A small model that answers yes/no questions on an image's attributes, trained from scratch.
Training: soap at rate 0.0029, 12600 steps.
Rows from block 4 of the fusion encoder, named by matrix and row number. Rows with one number belong to one attention dimension. Each number is 128 + 24 x the weight over its row's rms, rounded and kept within 0 to 255. All counts start at 0. Numbers have three digits each. After the name is the row's rms in percent of the matrix's.
# v: cross-attention value (fusion_encoder.blocks.4.cross_attn.v.weight, 192x128), inputs 64-127
# proj: cross-attention output (fusion_encoder.blocks.4.cross_attn.proj.weight, 192x192, transposed), outputs 64-127
v.49 103:132149192103179140142116101087162169097119122116135140114115135151128096111136137106102165127129142121115133134120139091115163158144145121166146127131080150125130162095151100145097134154147156
proj.49 086:114115150082136107106136131122142139158134121118110131100104152163139131157125149129128130158111144135121140150134127132165165078140132095133105141133165132120114126134111093118106144169102142
v.50 101:125124092127170103155093088139114131084147109143129122100100154087116110186141132088128171143138127117113162132161098159121151125151124137117174192110107147100108080121140123127137114134160136
proj.50 087:144128126129154126099111099136087123154102158165132148124145136140130114154127140150130099120121093124110156102134142106154132100145086131146109144147124136107137151090150104158083138184153162
v.51 100:108142117136181135121125124140136144152118089105133142144177086142117119151126113135125120151167147141128176152124110121103139149147142125115143053099132157147120112123134113110104094094171143
proj.51 099:194137131133119157110115067131128153123110101160103120141130092111137101121184163181104125094123087113174116117116113142112147108119115134121144145140127110127111161098140113146114135178143146
v.52 091:139103175167143137122121147125125126106151130137154130099145100162111127163143133114132120150126108120151153102124146123078161125105077156165167113127128105166157145131151134150108119138118082
proj.52 105:114116136119090099147096111108116144139148139170136128141125133140147113135134142147136147098151125133092106109096095116173146125112130118142137092131126014154120133173163123170140118115146133
v.53 095:105124114129171107120121113111104160137179073116195119125120071129133134155125142131108135124139146132099166137127126133155123165132148135097137129118126111138111142137146141146087113139140117
proj.53 103:189120129136128140120112070147132133126109103153103115159134123122113082137179165147133105104123086141179120131130147098104172117111095155138135142121134098110115157106137126139118139183119129
v.54 108:156147132116096140110110140137119099122113112111111155138130180148119128101166174140109097100140107138094102160124132129123073203144128127154125082131168118125159164142117085122071161133110110
proj.54 089:122142136106072076156147134120118159131162102107123121110118145127129118126131120142136163135135179169116151156135109139142174131165141118121143100102125122136126106184152113123146155090155124
v.55 111:149143097113111136125131114128140104131100160153133134130128176145133136115122143155122142136117120074135087144140119164156126144155113096127135130139116106089152159108112099104126171108128141
proj.55 114:075123117117137139121174174120138085121166156101144133095147153143141171114063094098129127145111184121119166110115131150143102125159139122127123133120117175119129113133093123103123151087129121
v.56 100:115111150124143135127113121139115157145142091112146096113143088131101128154174102095124093120156169169102174117121109097132117146116121148107127159136136129155111108192142150151138079122140096
proj.56 110:175134137141124136139085083146124163119089118157115122176126119109123086140188172151124131110152073143146090142125135121113151129102109140134138132144128070130133151128158133147124117177127135
v.57 099:106159078106123139140121155139164130147087110100133123157131135106129130113102140144126133123125150127135099146139134148187118143141179100126081135108115142119105147128105139102181136146148123
proj.57 104:144135113137161173107148148149131136117094129095114126121135111114115136125119099103123115143103127131172123148161164153098119125139122124111139186133127229102143131079092123090108148154111116
v.58 110:129160076085104129131128084130141119129112127127101141170118153077141135096132117139139140107126143126108081149118120144149095142135172118112114121115117148090101101109087129127141142122138183
proj.58 111:138134122134167150113161148149135115124110118092111127114136128128110149125105112111124115159106145124153151146166155141086112129151134137119119162127127245108137122086091135089121148130114121
v.59 101:137128128096105105146115100078119139137074131132134139132102123109173088116076134143158174122113121130154121130125156152165150134122133123142110137136122135083140174083143085102146160107129111
proj.59 099:091123122139135124118168170119129089136164136088128117105116135148131141109089088097137082153120161112085164134133119142166099132176118118121113150124128158094134127146099126093117121073114128
v.60 105:142116127120113127138173119114127108080122148173132140125112154128127149125102155133152141117121124104131091151137142156130121094128092120155134124140125110092144127108080121130125167126116171
proj.60 121:070128134122147107141160176126121101133151159105160146100133159157137181135055114110127134158125186114084161118116132133156105131149152121140106102130127141151126099138114125130146130067135119
v.61 111:156135115138101136132147150156111120139092114120094144142084136170113123103168140160106118094125132151103057082123143133129129185128100137118103135128127090083140144175140110147081189163102117
proj.61 087:104151154115122085125172136108132153131133120101121128149137144115104107144117052140146120159158142163094123152143138133146175140167127100114121131116109134131139096150143102083163154092138108
v.62 113:137148107149107149093149122168100120124152093132131125114129121126172115129151080166097114121156153126097151135086125129147071114133139114148099153134147101110125121126107129139173090143134150
proj.62 109:150117122118112110112123067102129120131120093162088144125145091110116082130183139205130162130144087148140153125167101083111145124142112142109114124127124108101119154095170138137140150143161139
v.63 118:111159124110105146119154123152125116139113168147114151146131154178131076070139094164123127115080139136058086098090145122119135137106136096087099106161131133099108151175156148171114122153107123
proj.63 089:109131163123101122111145123138159146099150107121111113131145148073102092087111111136134125138144112168104113133136139138093126144143148135090151141118115150116135084148117107074164131124115125
v.64 087:131135118089121150108106101102082138149130084111128146141109122089138110096109134112102125139169137141086104101126150109134145140137158101135142101134122159107125125111129133140147093098167130
proj.64 097:130129115133126105082152141142113108116080154135092106155093129118092113144182134137106086126091104100131123141160100170144206134105106147119118159143125189094143105125147173152164130110125140
v.65 087:112153135123187120112153103128107158127100126108097139160136156135109140135094122126105113130146143161154077063121097138135135130159146133103106126146109154119115180109115107123138106123133102
proj.65 102:155139121153115087099148150144119142114098139141102110143083160100097119144169134154100119111090116090153139130142099180105199132102122135122121143134124176126138110140127160134200132117111128
v.66 108:126133142152093127121109124153136081117163150167172129108114097104141111137170122113136144150105117114138198168139150116116083110090074115131125121103119088137140085152121134141092146119118147
proj.66 104:107108123108121177164103128101153113132166124108154159118168112166151141114083117121149147143172152162100121109113154080128057128143141135145144114124129092146107137124122077114070113125143134
v.67 086:117092112102163147129115109145129124112072107156133147118106124120073113094134179128114137134130144151144088081108114121178150134155118124136139067153103158145136140115099106127122103138098150
proj.67 095:159105153133111103099172109160134122126107168139122102139130137133082094148186155106129101119108103119157136107173115160126189095102128144113092137150116159129131104126149153146182124142137137
v.68 104:125128125127163154112161098118101168132104128095092100132112154131121132103089159103137146127146132160127072107132134109152142161172150136163143135131128144121109143097100088103166101133163119
proj.68 097:150135123164126094108155133143116125128081148129108105155093138123111153143171129141109113092095118084152150149135110175106209135109117144119098128129118198108122100132160162127176133121099131
v.69 083:111154128097172151131160110091128189121113146109105125134134137118121143132112158125104120104154113167129073100110123111129138129162126147118143133166138155128136140098126078111111122118110136
proj.69 100:146144126143119095085148145133121130111079145148108108130085138118106123158172147141084112116092107099149142128145100173111203138108140121105120146133125179131130100136146162138209125120116114
v.70 102:114133126157130126145183128120134125124147152127129127162120147157128151126175128124162139140123137129120149152133149113156140149143100127105113094121140062139113135150097113139073177151130129
proj.70 110:139132143121121148175127113120133136160182100109156151116165138145148164114083111106160146132160170136130149128096162084116060128161140120142122115122124097159097146120091088114070144134130129
v.71 080:105142096103112165107162151129126150134119139119118121158104135160128113115096113084090155141122145123159059129124133129158095151149134121140123127106132135145134166103147077113161092119138133
proj.71 092:138138129150132096100159140163124087136100153130112101167085140118100135158169138142114102101091125083156148141156113176123191148092118139131116119148124180103141098131142166135166140103105137
v.72 091:166080116109152161072147140139129102132104134125113103100121126145109108138094167115098143091146147119108161118133147122178101145149149144146152125142132149146122124117074087144174129123162173
proj.72 094:139137123168147110099130151121131145118090151136116114133072180142094167159165162135120123106120128109116132125139117151111193129118154133118117168134124180150128104117132137101189133136109140
v.73 096:167142114156125123136147122115142127118139148129127153153130148131118147110152128113128146141113136138110144133118117138109156148130112143110121127122115135140118146161107132125108190144096101
proj.73 106:134131131126109155165120112101128158149171112117155150121173135149151149121092115103157158114159171153136139136082166092113065123149127121134116119120131073169101154140090077128071140156144131
v.74 085:145133112108144129092112128125126158143105099125130114138140150132104141155087117110102120119155169146156079092133121139161128119120161113101147123146128150109138127070135110119149104121137128
proj.74 105:131128117136129100081138149140117122105078143135094101141079137102098105132171151147096104127087097097140117121161091176126193120099123133116131155126135171119149115134153168139201118132117122
v.75 120:137112115121151084128129097145157142122077150080094059109151170126116140127084099112106151126140117142114144091115106119146140120156114161106105099117124141160138120109125114125135115123146109
proj.75 099:131156113127150079105105205138122134137093110166110105103063185112133142146120153153141159114112102123122096122148084151115173131147153151109104125123118159132133139124182134131209117112104142
v.76 083:111119134106126134137105122146114168128106105117132135129120135136116118158081105119103158126121130141155072080118090153133142144114160135173147143146121187118152117107137093113153100122115160
proj.76 098:139119131147134102077146137142119121103080147130108091149089131110088102144178140136109107120085093097148121129164096188135199118093110133125118138131122163110149116140152167148182121129114118
v.77 095:131121131152134133143141125125130124114148145129136099145139147155136139139169131111111152139103133136109134109169117131117146158134096125098127127109125117129110134137101130119072179165112126
proj.77 107:136136127122119159177132116111124156147188104118163155121149141138155165112085110103155152119156178142128139125091163091129067123155119108141121120121126083163108142141092073127062137146138127
v.78 114:154130107133115151105115124120140124122142176122163121075127104105107136148112145091124114137117133116132186141124129100167121131158160145160134086123170119170159088110145108137122104102165121
proj.78 095:122110103176126128164108145132109088125112138122149136129116130132158207126101115124162142094148163117098161137168160112104143138151130127144152119138123121157137149092162119139129122140109149
v.79 086:125132156131139118148071099139108121125163114136149167112152155110137123135147095130160108140092147118143154120100095143117121089060114106136138155135092113085130121171121160148121160145106110
proj.79 086:110122120114125162147098119081114166107157115124153160104177116132132130102085115130134141120160145174093112101093151079130071090152128116148141135117144077141113162135091081130066123170158133
v.80 100:134147165138152109131092128143109100120157091146141146135158149131165132140143117148144095117115160123121114117110093160137123093085108134105114143131092133089120104163122149131092156141099131
proj.80 092:120135108100119139140111120097118164117169115135140154095170128100126097102093133135130128151151128158111103109105132081136071110152136096138166156106140071144119160151105108134078128159137103
v.81 086:121124143111132115129081132119159109119125111130126130114146127109150105127083143131112116117154122132147088112116117128125110119116134109166134150149102162136131130112120132133203078091131109
proj.81 102:126123124137137098084126148131124112090077155144098099143102113130110101146179146151094112121093078118133100125151088169126200128096128138107125138142119168101152107134162164147186117104122135
v.82 080:149147129151104114141166112121146137122136129152123103145129149131147120136158122119142148126105140100099167146152124122134165167130104145096131117106148103137113135132105150135082155136112121
proj.82 099:124130131109123147172117118113131141151185105115160150101157131139163147124089115106156150139159158155112140132108163078122055138166142121139128117112126083154105152133105091112081140147143118
v.83 111:090153128122130110111119164129095093112120155109111165181153106107183155102184168122156153126139113137117118146135105134123141147131116159117130137159110129112133143133126148111071130140086075
proj.83 096:115154120093120147138140113113116144170198148133102125156132088112152094132108109130092168129119112126155106144105126107137103139124105129133142093106133060163120140183130135167108133154133130
v.84 113:119122143164093168125180136108139175151137164131136096130180143159139140126108159098122125110146136129147129144128127097132104095124108140112143122152162136172121134088089112118132146116135180
proj.84 092:154143160154122087148147159111132150092076158121128112151076142132130130180141140105117122089100133093115132153144127164121217150151144123085115127150112154149141074121130133119181124125132109
v.85 092:130104136099127117105081108143145124130104101120120106121123166132114165138094130149108118128148146153139109089104145153162150125136167112137126142142098148136142124097123123126169083144152151
proj.85 105:128124119143136100081140144140127127116089138144087098131084144104086105142185152140113098122095084103142106115163092168129191118101125146110142164134131173108148131132159155131195113136112139
v.86 107:162128108116128137062118130118178080124107132171125181104149100139120133145139164133121120143087137139120151111155151134132106115111150106116134081124160090128156118166146123153115119097104149
proj.86 097:119118120133128121135138129114151131080133104162142173097100125112138117097142147167124125103189154184109181073123125110075134151159145166113159121127101115074103151087141096084154125128134129
v.87 093:149137134147144126141165125120132153107143162134142122127097126126119137143161091122150150141115143120096173137154144095115135145145105121112131099086126079123142129144121107107067193129136141
proj.87 102:135139122114120151166125105118129137159181096106153155111154135133141159114087112110161135140166168133114153135108176081116055134158136127149122116108125094151101143125091102104080144143135122
v.88 087:123144077156146123140151116103112110124173144145127133118123113111143137115190117102149106146082125116124138138167135121093127126133089107135121119099120108107117126129106157126118136173127121
proj.88 104:126131116120138159179103115111130150135182111123176165129159130141156164110074093120149147125164171149109141115081160087121072117164116110134107103123127092143104139121102089120064137118124135
v.89 090:115160115112118103120143158121108112111117119093094116130169123119149149117090114126121119136135110132098064088156111131135161145141130155104119129154117172161118125074134105106151115117142136
proj.89 096:141147100125165080099127156158090116127130125117115100155076119120119115139154145137099139127096102088138110131116084159103188143107126135115100126134131167137176121135157184145167137109114119
v.90 108:116135157108136139166162164155143133161117103096136074144124135172148122149118114142092105144133129134110089117113079118097134158140102165113104124167121162133117107101108106086125163122158128
proj.90 090:139137094123130064127147141160142127128157125128110107130098144100142136168163171105125142161079106086164120127137100167099208130130150100147125141123111154144179100139155174117182128110086119
v.91 080:139148123142096093115104120149123077133143133155165120132111107107133126131165131133141109164120125111125190158155139122133110125135133127105140097075121077106163111177135151127105154128138103
proj.91 097:108125125105126159171104119120137126164169104118157161111169124143156145117087104111165148135180151165108130118114170070127037132162132142139140122109136090146102162120105084110083134136137140
v.92 090:123125127109120130097075121128130118145111105123135113098142121127125125161085153126116115109137101150149109094133120149130103113111136116123141142159120159112121116119136132139183072119118136
proj.92 104:124113123141137104092135151132124119100070160145096100139095132116112101143169152150097122122103090116138105116158084175139201130098126136110144144145133164104155118131168157146186118121119131
v.93 084:136129146089141138102111119130128116161124122121132129108140146137109141152091152143119113121163124163163100104107111160135088105120150115132125130147103154130135140112141105116163067126137127
proj.93 104:128120133143128113082138142138133114103070148137098100138100118114107102137166151156089112121099082104144118118161092169134197127090130132111129137145130176110138111122157153138200117116113132
v.94 088:137125104146116129110148128122119103091154128128124129146137154129114148130151144108137152151101137145109136121137144133106134145117127126112106131116130131102108128131098135146104156175131111
proj.94 105:137142138124117161170113114112115151146179104115158162124169136148154163110086099116155164104148181145130149138084172102124061117152113109138116110117135092155096145143083078119057140132141129
v.95 083:125127090173120119148147154144134131123141146128123106120132120141130122149180118106150150129092133139151134138162115119111099132139107119108125126114147094129127124144104136108062147168118145
proj.95 102:128135133124134152173110111125130151140172101124171156111155139127153151105079115107149152123164170154129142115093160090117057121156138104139126114111138079158112152127102083111072134143129122