config.toml
encoder_norm = "layernorm"
encoder_inner_norm = false
encoder_moe = "soft"
encoder_width = 128
fusion_encoder_layer_scale_init = 1.0
fusion_encoder_parallel_block = false
fusion_encoder_num_experts = 32
fusion_encoder_moe_every = 1
fusion_encoder_experts_per_token = 2
warmup_steps = 2520
Rows from block 3 of the image encoder of a small model that answers yes/no questions on an image's attributes, named by matrix and row number. Rows with one number within an expert belong to one neuron, the router's apart. Each number is 50 + 15 x the weight over its row's rms, rounded and kept within 0 to 99. All counts start at 0.
Before each expert's rows are labels from the 100 images, of 14976, where the router gives the expert most weight on average: "place" is the part of the image that holds the peak. Only what is clearly more common there than usual is listed. The data: photos of plants and fungi (iNaturalist).
# router: slot weights (encoder.blocks.3.mlp.router.weight, 32x128, trained with AdamW), inputs 0-127
# up: expert up (encoder.blocks.3.mlp.up, 16x64x128), inputs 0-127
# down: expert down (encoder.blocks.3.mlp.down, 16x128x64, transposed), outputs 0-127

# expert 9
place: centre; bottom right
router.18:60 49 47 23 29 60 29 68 70 34 29 46 39 25 66 32 52 49 88 42 64 45 65 54 31 36 28 33 49 62 23 50 53 71 60 46 43 34 34 53 67 70 45 64 42 81 75 54 62 69 40 57 61 56 48 71 62 71 48 39 43 41 31 41 57 51 44 37 44 49 36 49 61 68 43 43 41 57 60 55 29 59 70 48 60 40 65 65 59 35 47 37 57 44 48 33 45 12 45 69 74 23 52 43 50 65 66 08 49 48 56 61 32 70 66 66 46 44 41 36 80 42 48 59 76 27 24 60
router.19:60 39 38 54 70 57 35 26 40 51 62 45 47 52 78 40 65 49 28 40 66 35 36 52 52 49 49 27 35 59 34 42 53 37 69 46 21 57 27 53 80 31 41 44 47 71 56 63 53 56 39 56 39 52 42 55 84 57 40 43 38 33 42 37 71 40 77 47 64 59 44 71 61 70 34 77 74 69 65 52 54 48 39 48 38 45 59 27 64 52 60 51 88 76 51 37 20 11 56 37 58 49 52 60 43 76 32 41 50 67 69 31 48 65 65 35 31 60 25 44 65 65 59 75 44 20 47 57
up.0:39 50 64 42 70 68 16 38 30 69 73 29 43 62 55 29 42 50 51 71 87 46 38 56 58 84 72 32 62 48 56 32 48 39 56 46 43 54 21 57 56 46 43 57 33 45 67 22 79 54 12 19 26 63 56 58 59 74 56 53 38 48 55 44 84 58 49 51 62 63 68 42 57 77 53 58 56 56 76 32 46 36 60 66 48 55 52 69 59 80 49 63 61 57 42 55 61 22 47 54 66 49 53 47 55 55 53 51 71 52 63 54 48 48 59 22 49 46 29 68 31 61 48 86 46 55 51 66
down.0:82 49 54 63 45 44 66 44 43 68 47 42 56 81 64 54 74 53 67 46 58 43 51 90 29 38 50 50 65 59 26 58 04 47 55 45 52 72 57 56 38 35 31 49 38 38 44 76 67 62 75 63 51 31 56 47 75 75 40 46 59 48 55 33 84 69 24 34 51 54 55 51 44 55 64 47 74 56 53 67 33 56 76 40 39 68 25 55 43 43 52 55 64 46 63 29 43 48 48 29 51 41 54 55 58 58 39 57 34 48 28 75 50 45 68 42 40 39 58 56 59 96 39 29 37 24 52 58
up.1:32 61 62 57 52 30 43 66 55 63 55 41 37 71 34 11 27 41 44 37 48 58 36 37 58 44 48 60 59 37 61 16 62 64 81 35 56 73 22 73 59 70 68 45 27 44 41 43 34 42 41 34 59 44 55 37 36 88 50 39 37 61 61 71 46 19 32 54 34 31 41 48 31 45 55 42 48 47 52 37 34 38 25 52 53 42 56 45 42 46 32 58 40 32 64 67 76 47 29 57 86 40 25 30 62 32 66 60 67 36 61 61 41 52 38 48 62 61 63 54 43 51 36 57 64 62 72 19
down.1:49 43 75 45 62 51 43 65 46 34 45 56 41 47 74 44 66 36 24 66 45 58 42 79 49 48 53 57 23 37 50 57 67 42 30 14 46 77 24 50 26 60 53 73 39 41 23 22 48 63 45 45 59 48 57 32 73 53 32 33 47 70 31 68 48 79 56 30 63 53 34 28 28 34 50 49 72 50 18 68 58 83 46 47 41 29 53 67 37 52 57 38 43 40 29 48 69 41 34 49 50 50 58 31 34 50 50 51 55 48 51 74 82 31 37 59 41 66 44 48 43 79 57 40 33 40 31 73

# expert 4
place: bottom right
router.8:49 27 53 60 43 60 65 30 39 60 66 63 69 46 48 62 71 54 38 46 34 23 34 65 28 43 71 40 24 43 54 43 68 73 59 51 58 53 61 34 51 42 27 53 70 48 39 58 51 17 40 43 59 46 72 38 35 31 31 66 50 68 69 40 67 29 65 56 49 42 54 68 51 51 67 40 56 36 85 62 41 44 51 86 29 37 66 63 48 52 56 70 43 66 83 57 47 64 65 72 51 59 35 27 40 63 64 46 76 71 55 42 40 29 45 54 21 54 25 33 36 71 47 52 41 53 69 84
router.9:58 30 41 63 51 65 54 32 38 40 29 59 54 51 44 73 74 67 28 47 46 35 55 73 63 47 91 45 16 41 36 44 46 52 45 54 54 63 55 40 48 34 33 46 71 25 45 61 66 18 59 30 47 61 65 57 53 35 31 61 77 60 61 22 59 46 53 74 46 45 75 62 61 50 44 35 53 32 70 62 40 57 64 79 34 55 67 72 32 70 61 67 34 77 63 36 52 65 71 60 21 57 51 36 32 49 47 40 61 66 59 58 35 34 44 47 28 51 37 36 23 67 49 30 40 56 47 76
up.0:60 74 46 35 40 31 41 81 82 36 62 38 56 44 56 39 24 62 60 71 46 68 47 38 50 28 23 56 67 58 46 60 66 66 56 65 21 34 31 67 67 50 59 26 34 83 31 42 59 61 48 74 50 45 37 35 38 68 57 35 43 26 54 69 31 64 34 53 40 56 39 49 57 40 45 59 49 60 32 47 55 42 50 30 70 78 52 29 58 26 20 49 60 14 52 42 53 36 45 50 59 40 79 43 56 55 56 59 34 18 51 32 71 59 47 49 53 46 72 61 66 29 46 53 68 42 39 26
down.0:58 77 65 31 47 50 46 56 45 43 29 19 71 31 65 34 63 62 55 55 58 43 62 40 50 56 39 50 33 39 59 59 37 55 58 56 49 51 48 36 53 43 08 54 53 66 54 31 54 64 46 53 71 44 31 71 27 55 71 25 74 62 51 17 45 44 44 82 49 58 65 31 42 19 58 48 69 46 42 57 69 26 38 59 60 38 33 54 46 71 56 38 53 38 37 27 28 92 43 43 40 51 42 80 66 26 39 59 51 31 72 56 59 68 37 51 45 59 41 34 44 22 81 49 53 48 64 34
up.1:68 51 54 58 39 56 70 32 23 64 45 72 58 37 78 50 65 29 42 47 72 49 24 51 26 66 62 47 40 22 45 69 61 50 55 56 52 69 63 43 44 59 39 70 67 28 72 60 68 44 64 26 65 63 60 74 51 44 38 62 57 72 65 36 58 45 61 59 40 26 72 60 72 49 31 52 65 23 44 13 30 73 56 59 24 57 46 61 63 62 70 69 56 48 63 64 54 53 29 59 49 65 45 42 49 36 26 30 60 57 81 51 38 67 63 65 79 54 31 49 30 55 56 52 52 26 63 61
down.1:59 54 24 32 47 41 46 58 35 66 23 35 31 34 34 55 38 56 48 64 58 39 43 42 44 55 54 75 47 47 28 48 24 62 60 58 45 48 51 37 53 62 38 33 37 55 33 41 70 63 37 39 36 44 32 80 48 26 23 38 31 64 33 44 48 44 22 74 63 65 63 77 55 34 38 43 69 74 56 65 72 63 77 45 45 42 44 51 22 82 73 22 46 18 34 41 34 55 63 32 52 60 23 76 75 57 39 56 36 33 48 58 44 55 34 45 33 38 55 44 36 40 59 48 33 31 43 67

# expert 2
place: top centre
router.4:51 57 37 39 50 73 36 49 56 51 59 32 37 60 50 63 58 76 39 65 35 27 48 56 59 10 72 34 42 50 54 42 47 58 21 33 59 45 40 65 59 54 82 24 51 41 34 63 69 81 51 50 38 36 53 28 67 51 35 47 49 46 23 51 60 57 30 60 45 75 32 31 34 61 37 70 40 56 36 72 41 26 50 35 71 51 59 26 82 76 58 38 54 50 36 36 34 28 45 32 27 29 42 50 75 54 48 50 27 46 30 59 63 41 46 39 46 62 73 39 83 48 48 64 61 53 27 43
router.5:60 47 36 33 64 66 65 28 59 72 56 35 56 61 50 37 32 46 42 68 44 57 51 73 66 35 57 38 73 41 77 38 45 39 63 52 60 67 26 61 68 68 51 52 71 51 36 37 56 63 48 42 46 35 93 47 22 81 67 63 48 54 53 36 69 45 44 24 21 49 46 69 34 41 47 34 41 47 68 32 60 41 42 73 68 51 82 42 40 66 22 62 47 43 34 56 54 38 43 70 56 34 54 52 38 35 47 37 44 47 42 67 57 70 81 60 47 33 64 38 91 51 78 69 69 55 59 48
up.0:23 36 60 40 41 41 65 59 31 39 44 61 62 42 39 58 59 23 62 50 70 77 76 53 51 66 39 74 26 36 64 64 59 48 56 65 49 56 86 34 58 49 41 67 55 30 41 33 38 23 43 44 76 41 67 67 29 33 56 67 61 63 54 48 52 48 43 54 47 24 60 49 56 40 49 19 49 71 46 11 62 70 39 80 30 48 61 64 29 51 53 43 22 49 49 59 62 63 44 61 53 58 40 63 23 54 65 34 69 50 40 57 37 47 64 70 54 77 26 45 16 53 49 28 38 54 70 44
down.0:36 68 61 58 50 39 47 60 57 62 59 61 66 41 57 73 65 40 65 42 66 52 72 44 59 71 36 64 70 54 45 69 41 66 59 35 69 49 67 53 66 16 20 48 90 55 54 57 68 40 46 51 30 62 45 50 56 59 39 29 59 59 78 41 76 45 63 52 61 50 71 64 56 35 39 49 72 51 31 46 78 94 66 47 49 68 37 63 44 57 38 66 53 56 75 30 07 48 46 31 58 58 57 62 69 51 68 36 30 36 66 79 41 63 44 54 49 66 46 47 72 43 61 51 40 36 25 56
up.1:32 40 65 61 32 53 44 47 18 29 39 57 28 31 43 28 34 37 53 69 56 55 36 42 33 47 48 46 09 33 43 56 55 81 61 57 35 66 62 31 43 50 55 46 47 34 30 46 54 45 41 19 77 69 47 53 42 32 26 24 59 70 61 32 36 58 67 67 70 38 63 48 55 41 61 41 61 42 83 50 28 49 13 66 45 62 39 63 37 46 54 52 38 84 53 34 57 72 22 69 47 52 44 39 17 66 81 49 60 62 52 54 50 51 42 52 49 42 37 54 41 37 53 50 52 38 30 72
down.1:42 36 27 85 47 48 66 74 53 70 64 78 70 59 76 72 74 48 40 37 32 51 58 68 64 50 37 45 64 57 48 54 52 31 57 59 75 47 83 62 67 51 41 29 77 61 59 67 42 46 65 61 48 76 51 27 14 62 42 49 39 28 54 56 55 40 54 54 36 72 37 37 29 45 57 58 71 49 70 46 51 24 29 63 42 43 43 55 60 56 59 63 90 55 69 59 53 52 61 31 63 65 77 29 51 50 40 41 84 61 57 53 60 70 75 54 64 73 48 49 51 57 48 41 63 44 62 40

# expert 8
place: middle right
router.16:28 50 45 60 48 45 63 72 58 54 38 82 61 44 46 24 44 22 67 40 40 77 72 29 55 61 28 74 69 43 53 82 59 43 35 59 50 59 63 48 42 30 51 58 52 63 41 34 42 33 70 46 57 46 41 69 23 41 64 50 59 51 55 75 36 30 60 47 30 18 51 70 74 32 69 35 44 66 36 11 64 75 58 61 24 44 43 44 21 23 53 58 19 28 51 52 62 51 40 60 77 68 53 58 36 65 66 34 70 53 48 56 40 39 35 65 55 51 44 56 46 39 43 34 51 59 61 51
router.17:31 47 69 51 53 75 31 66 68 40 70 44 84 40 68 30 55 37 69 74 50 73 76 42 63 39 43 43 59 60 67 95 73 54 54 51 53 25 51 27 27 43 44 39 52 61 76 44 43 40 53 49 50 47 53 78 36 48 54 49 55 23 31 72 41 60 33 34 29 41 46 28 43 46 55 37 45 81 62 37 60 50 52 59 41 48 47 41 48 23 43 61 40 53 56 58 55 25 53 74 63 63 67 21 26 42 54 54 37 91 40 45 46 58 55 50 65 58 57 51 53 48 25 58 69 77 66 39
up.0:72 47 48 49 65 62 32 30 37 46 66 35 48 44 60 62 61 62 21 58 41 43 31 60 38 37 84 19 17 33 50 21 50 59 61 51 27 39 49 41 68 59 54 31 45 43 58 82 66 77 36 50 55 43 60 31 78 51 28 42 26 49 42 28 52 67 58 66 65 68 46 34 27 60 27 66 55 37 65 67 30 20 43 40 57 53 62 64 73 77 55 36 68 76 40 43 53 36 49 48 22 37 35 51 58 40 32 63 36 64 42 49 62 41 59 44 33 53 59 30 59 63 54 53 66 29 43 63
down.0:34 71 34 47 54 39 63 36 35 55 54 55 39 50 39 60 37 35 92 35 69 27 83 43 54 67 33 69 52 22 32 57 12 42 69 53 64 36 58 58 46 40 50 63 71 43 49 84 53 43 44 57 19 38 40 57 29 25 45 42 85 28 66 58 44 61 67 41 16 55 51 61 42 59 50 64 50 44 51 53 48 62 29 49 46 48 45 42 47 26 46 51 36 25 52 55 50 57 49 45 88 83 64 67 53 48 89 48 38 59 43 50 33 65 54 44 42 47 45 30 50 40 46 60 24 41 52 54
up.1:69 51 60 39 57 67 27 30 52 32 74 14 45 51 52 75 60 75 36 58 34 29 30 67 41 31 60 20 39 54 52 27 45 55 30 62 38 33 32 36 60 52 60 32 56 54 61 68 67 73 38 71 34 47 48 35 72 46 35 55 41 38 38 37 61 58 43 58 52 89 30 34 36 57 33 69 57 44 54 91 35 24 44 44 68 64 62 38 65 72 45 50 61 68 44 50 51 25 53 39 28 41 59 49 61 44 41 54 33 52 46 37 55 53 64 43 35 53 64 44 94 71 66 56 61 60 59 41
down.1:27 38 48 41 45 53 44 64 36 59 43 66 36 57 44 55 44 43 59 35 67 67 36 40 52 62 29 36 51 50 39 45 40 61 57 47 44 31 49 58 32 87 67 62 41 35 34 59 56 89 51 60 42 44 28 61 25 48 22 49 62 47 39 63 63 47 59 61 50 77 52 60 32 48 41 30 48 54 30 49 92 70 50 35 25 53 45 39 57 64 55 44 44 36 35 55 78 81 63 60 59 51 30 46 63 61 38 59 32 24 38 77 88 61 49 41 50 56 45 44 33 56 73 35 39 54 29 02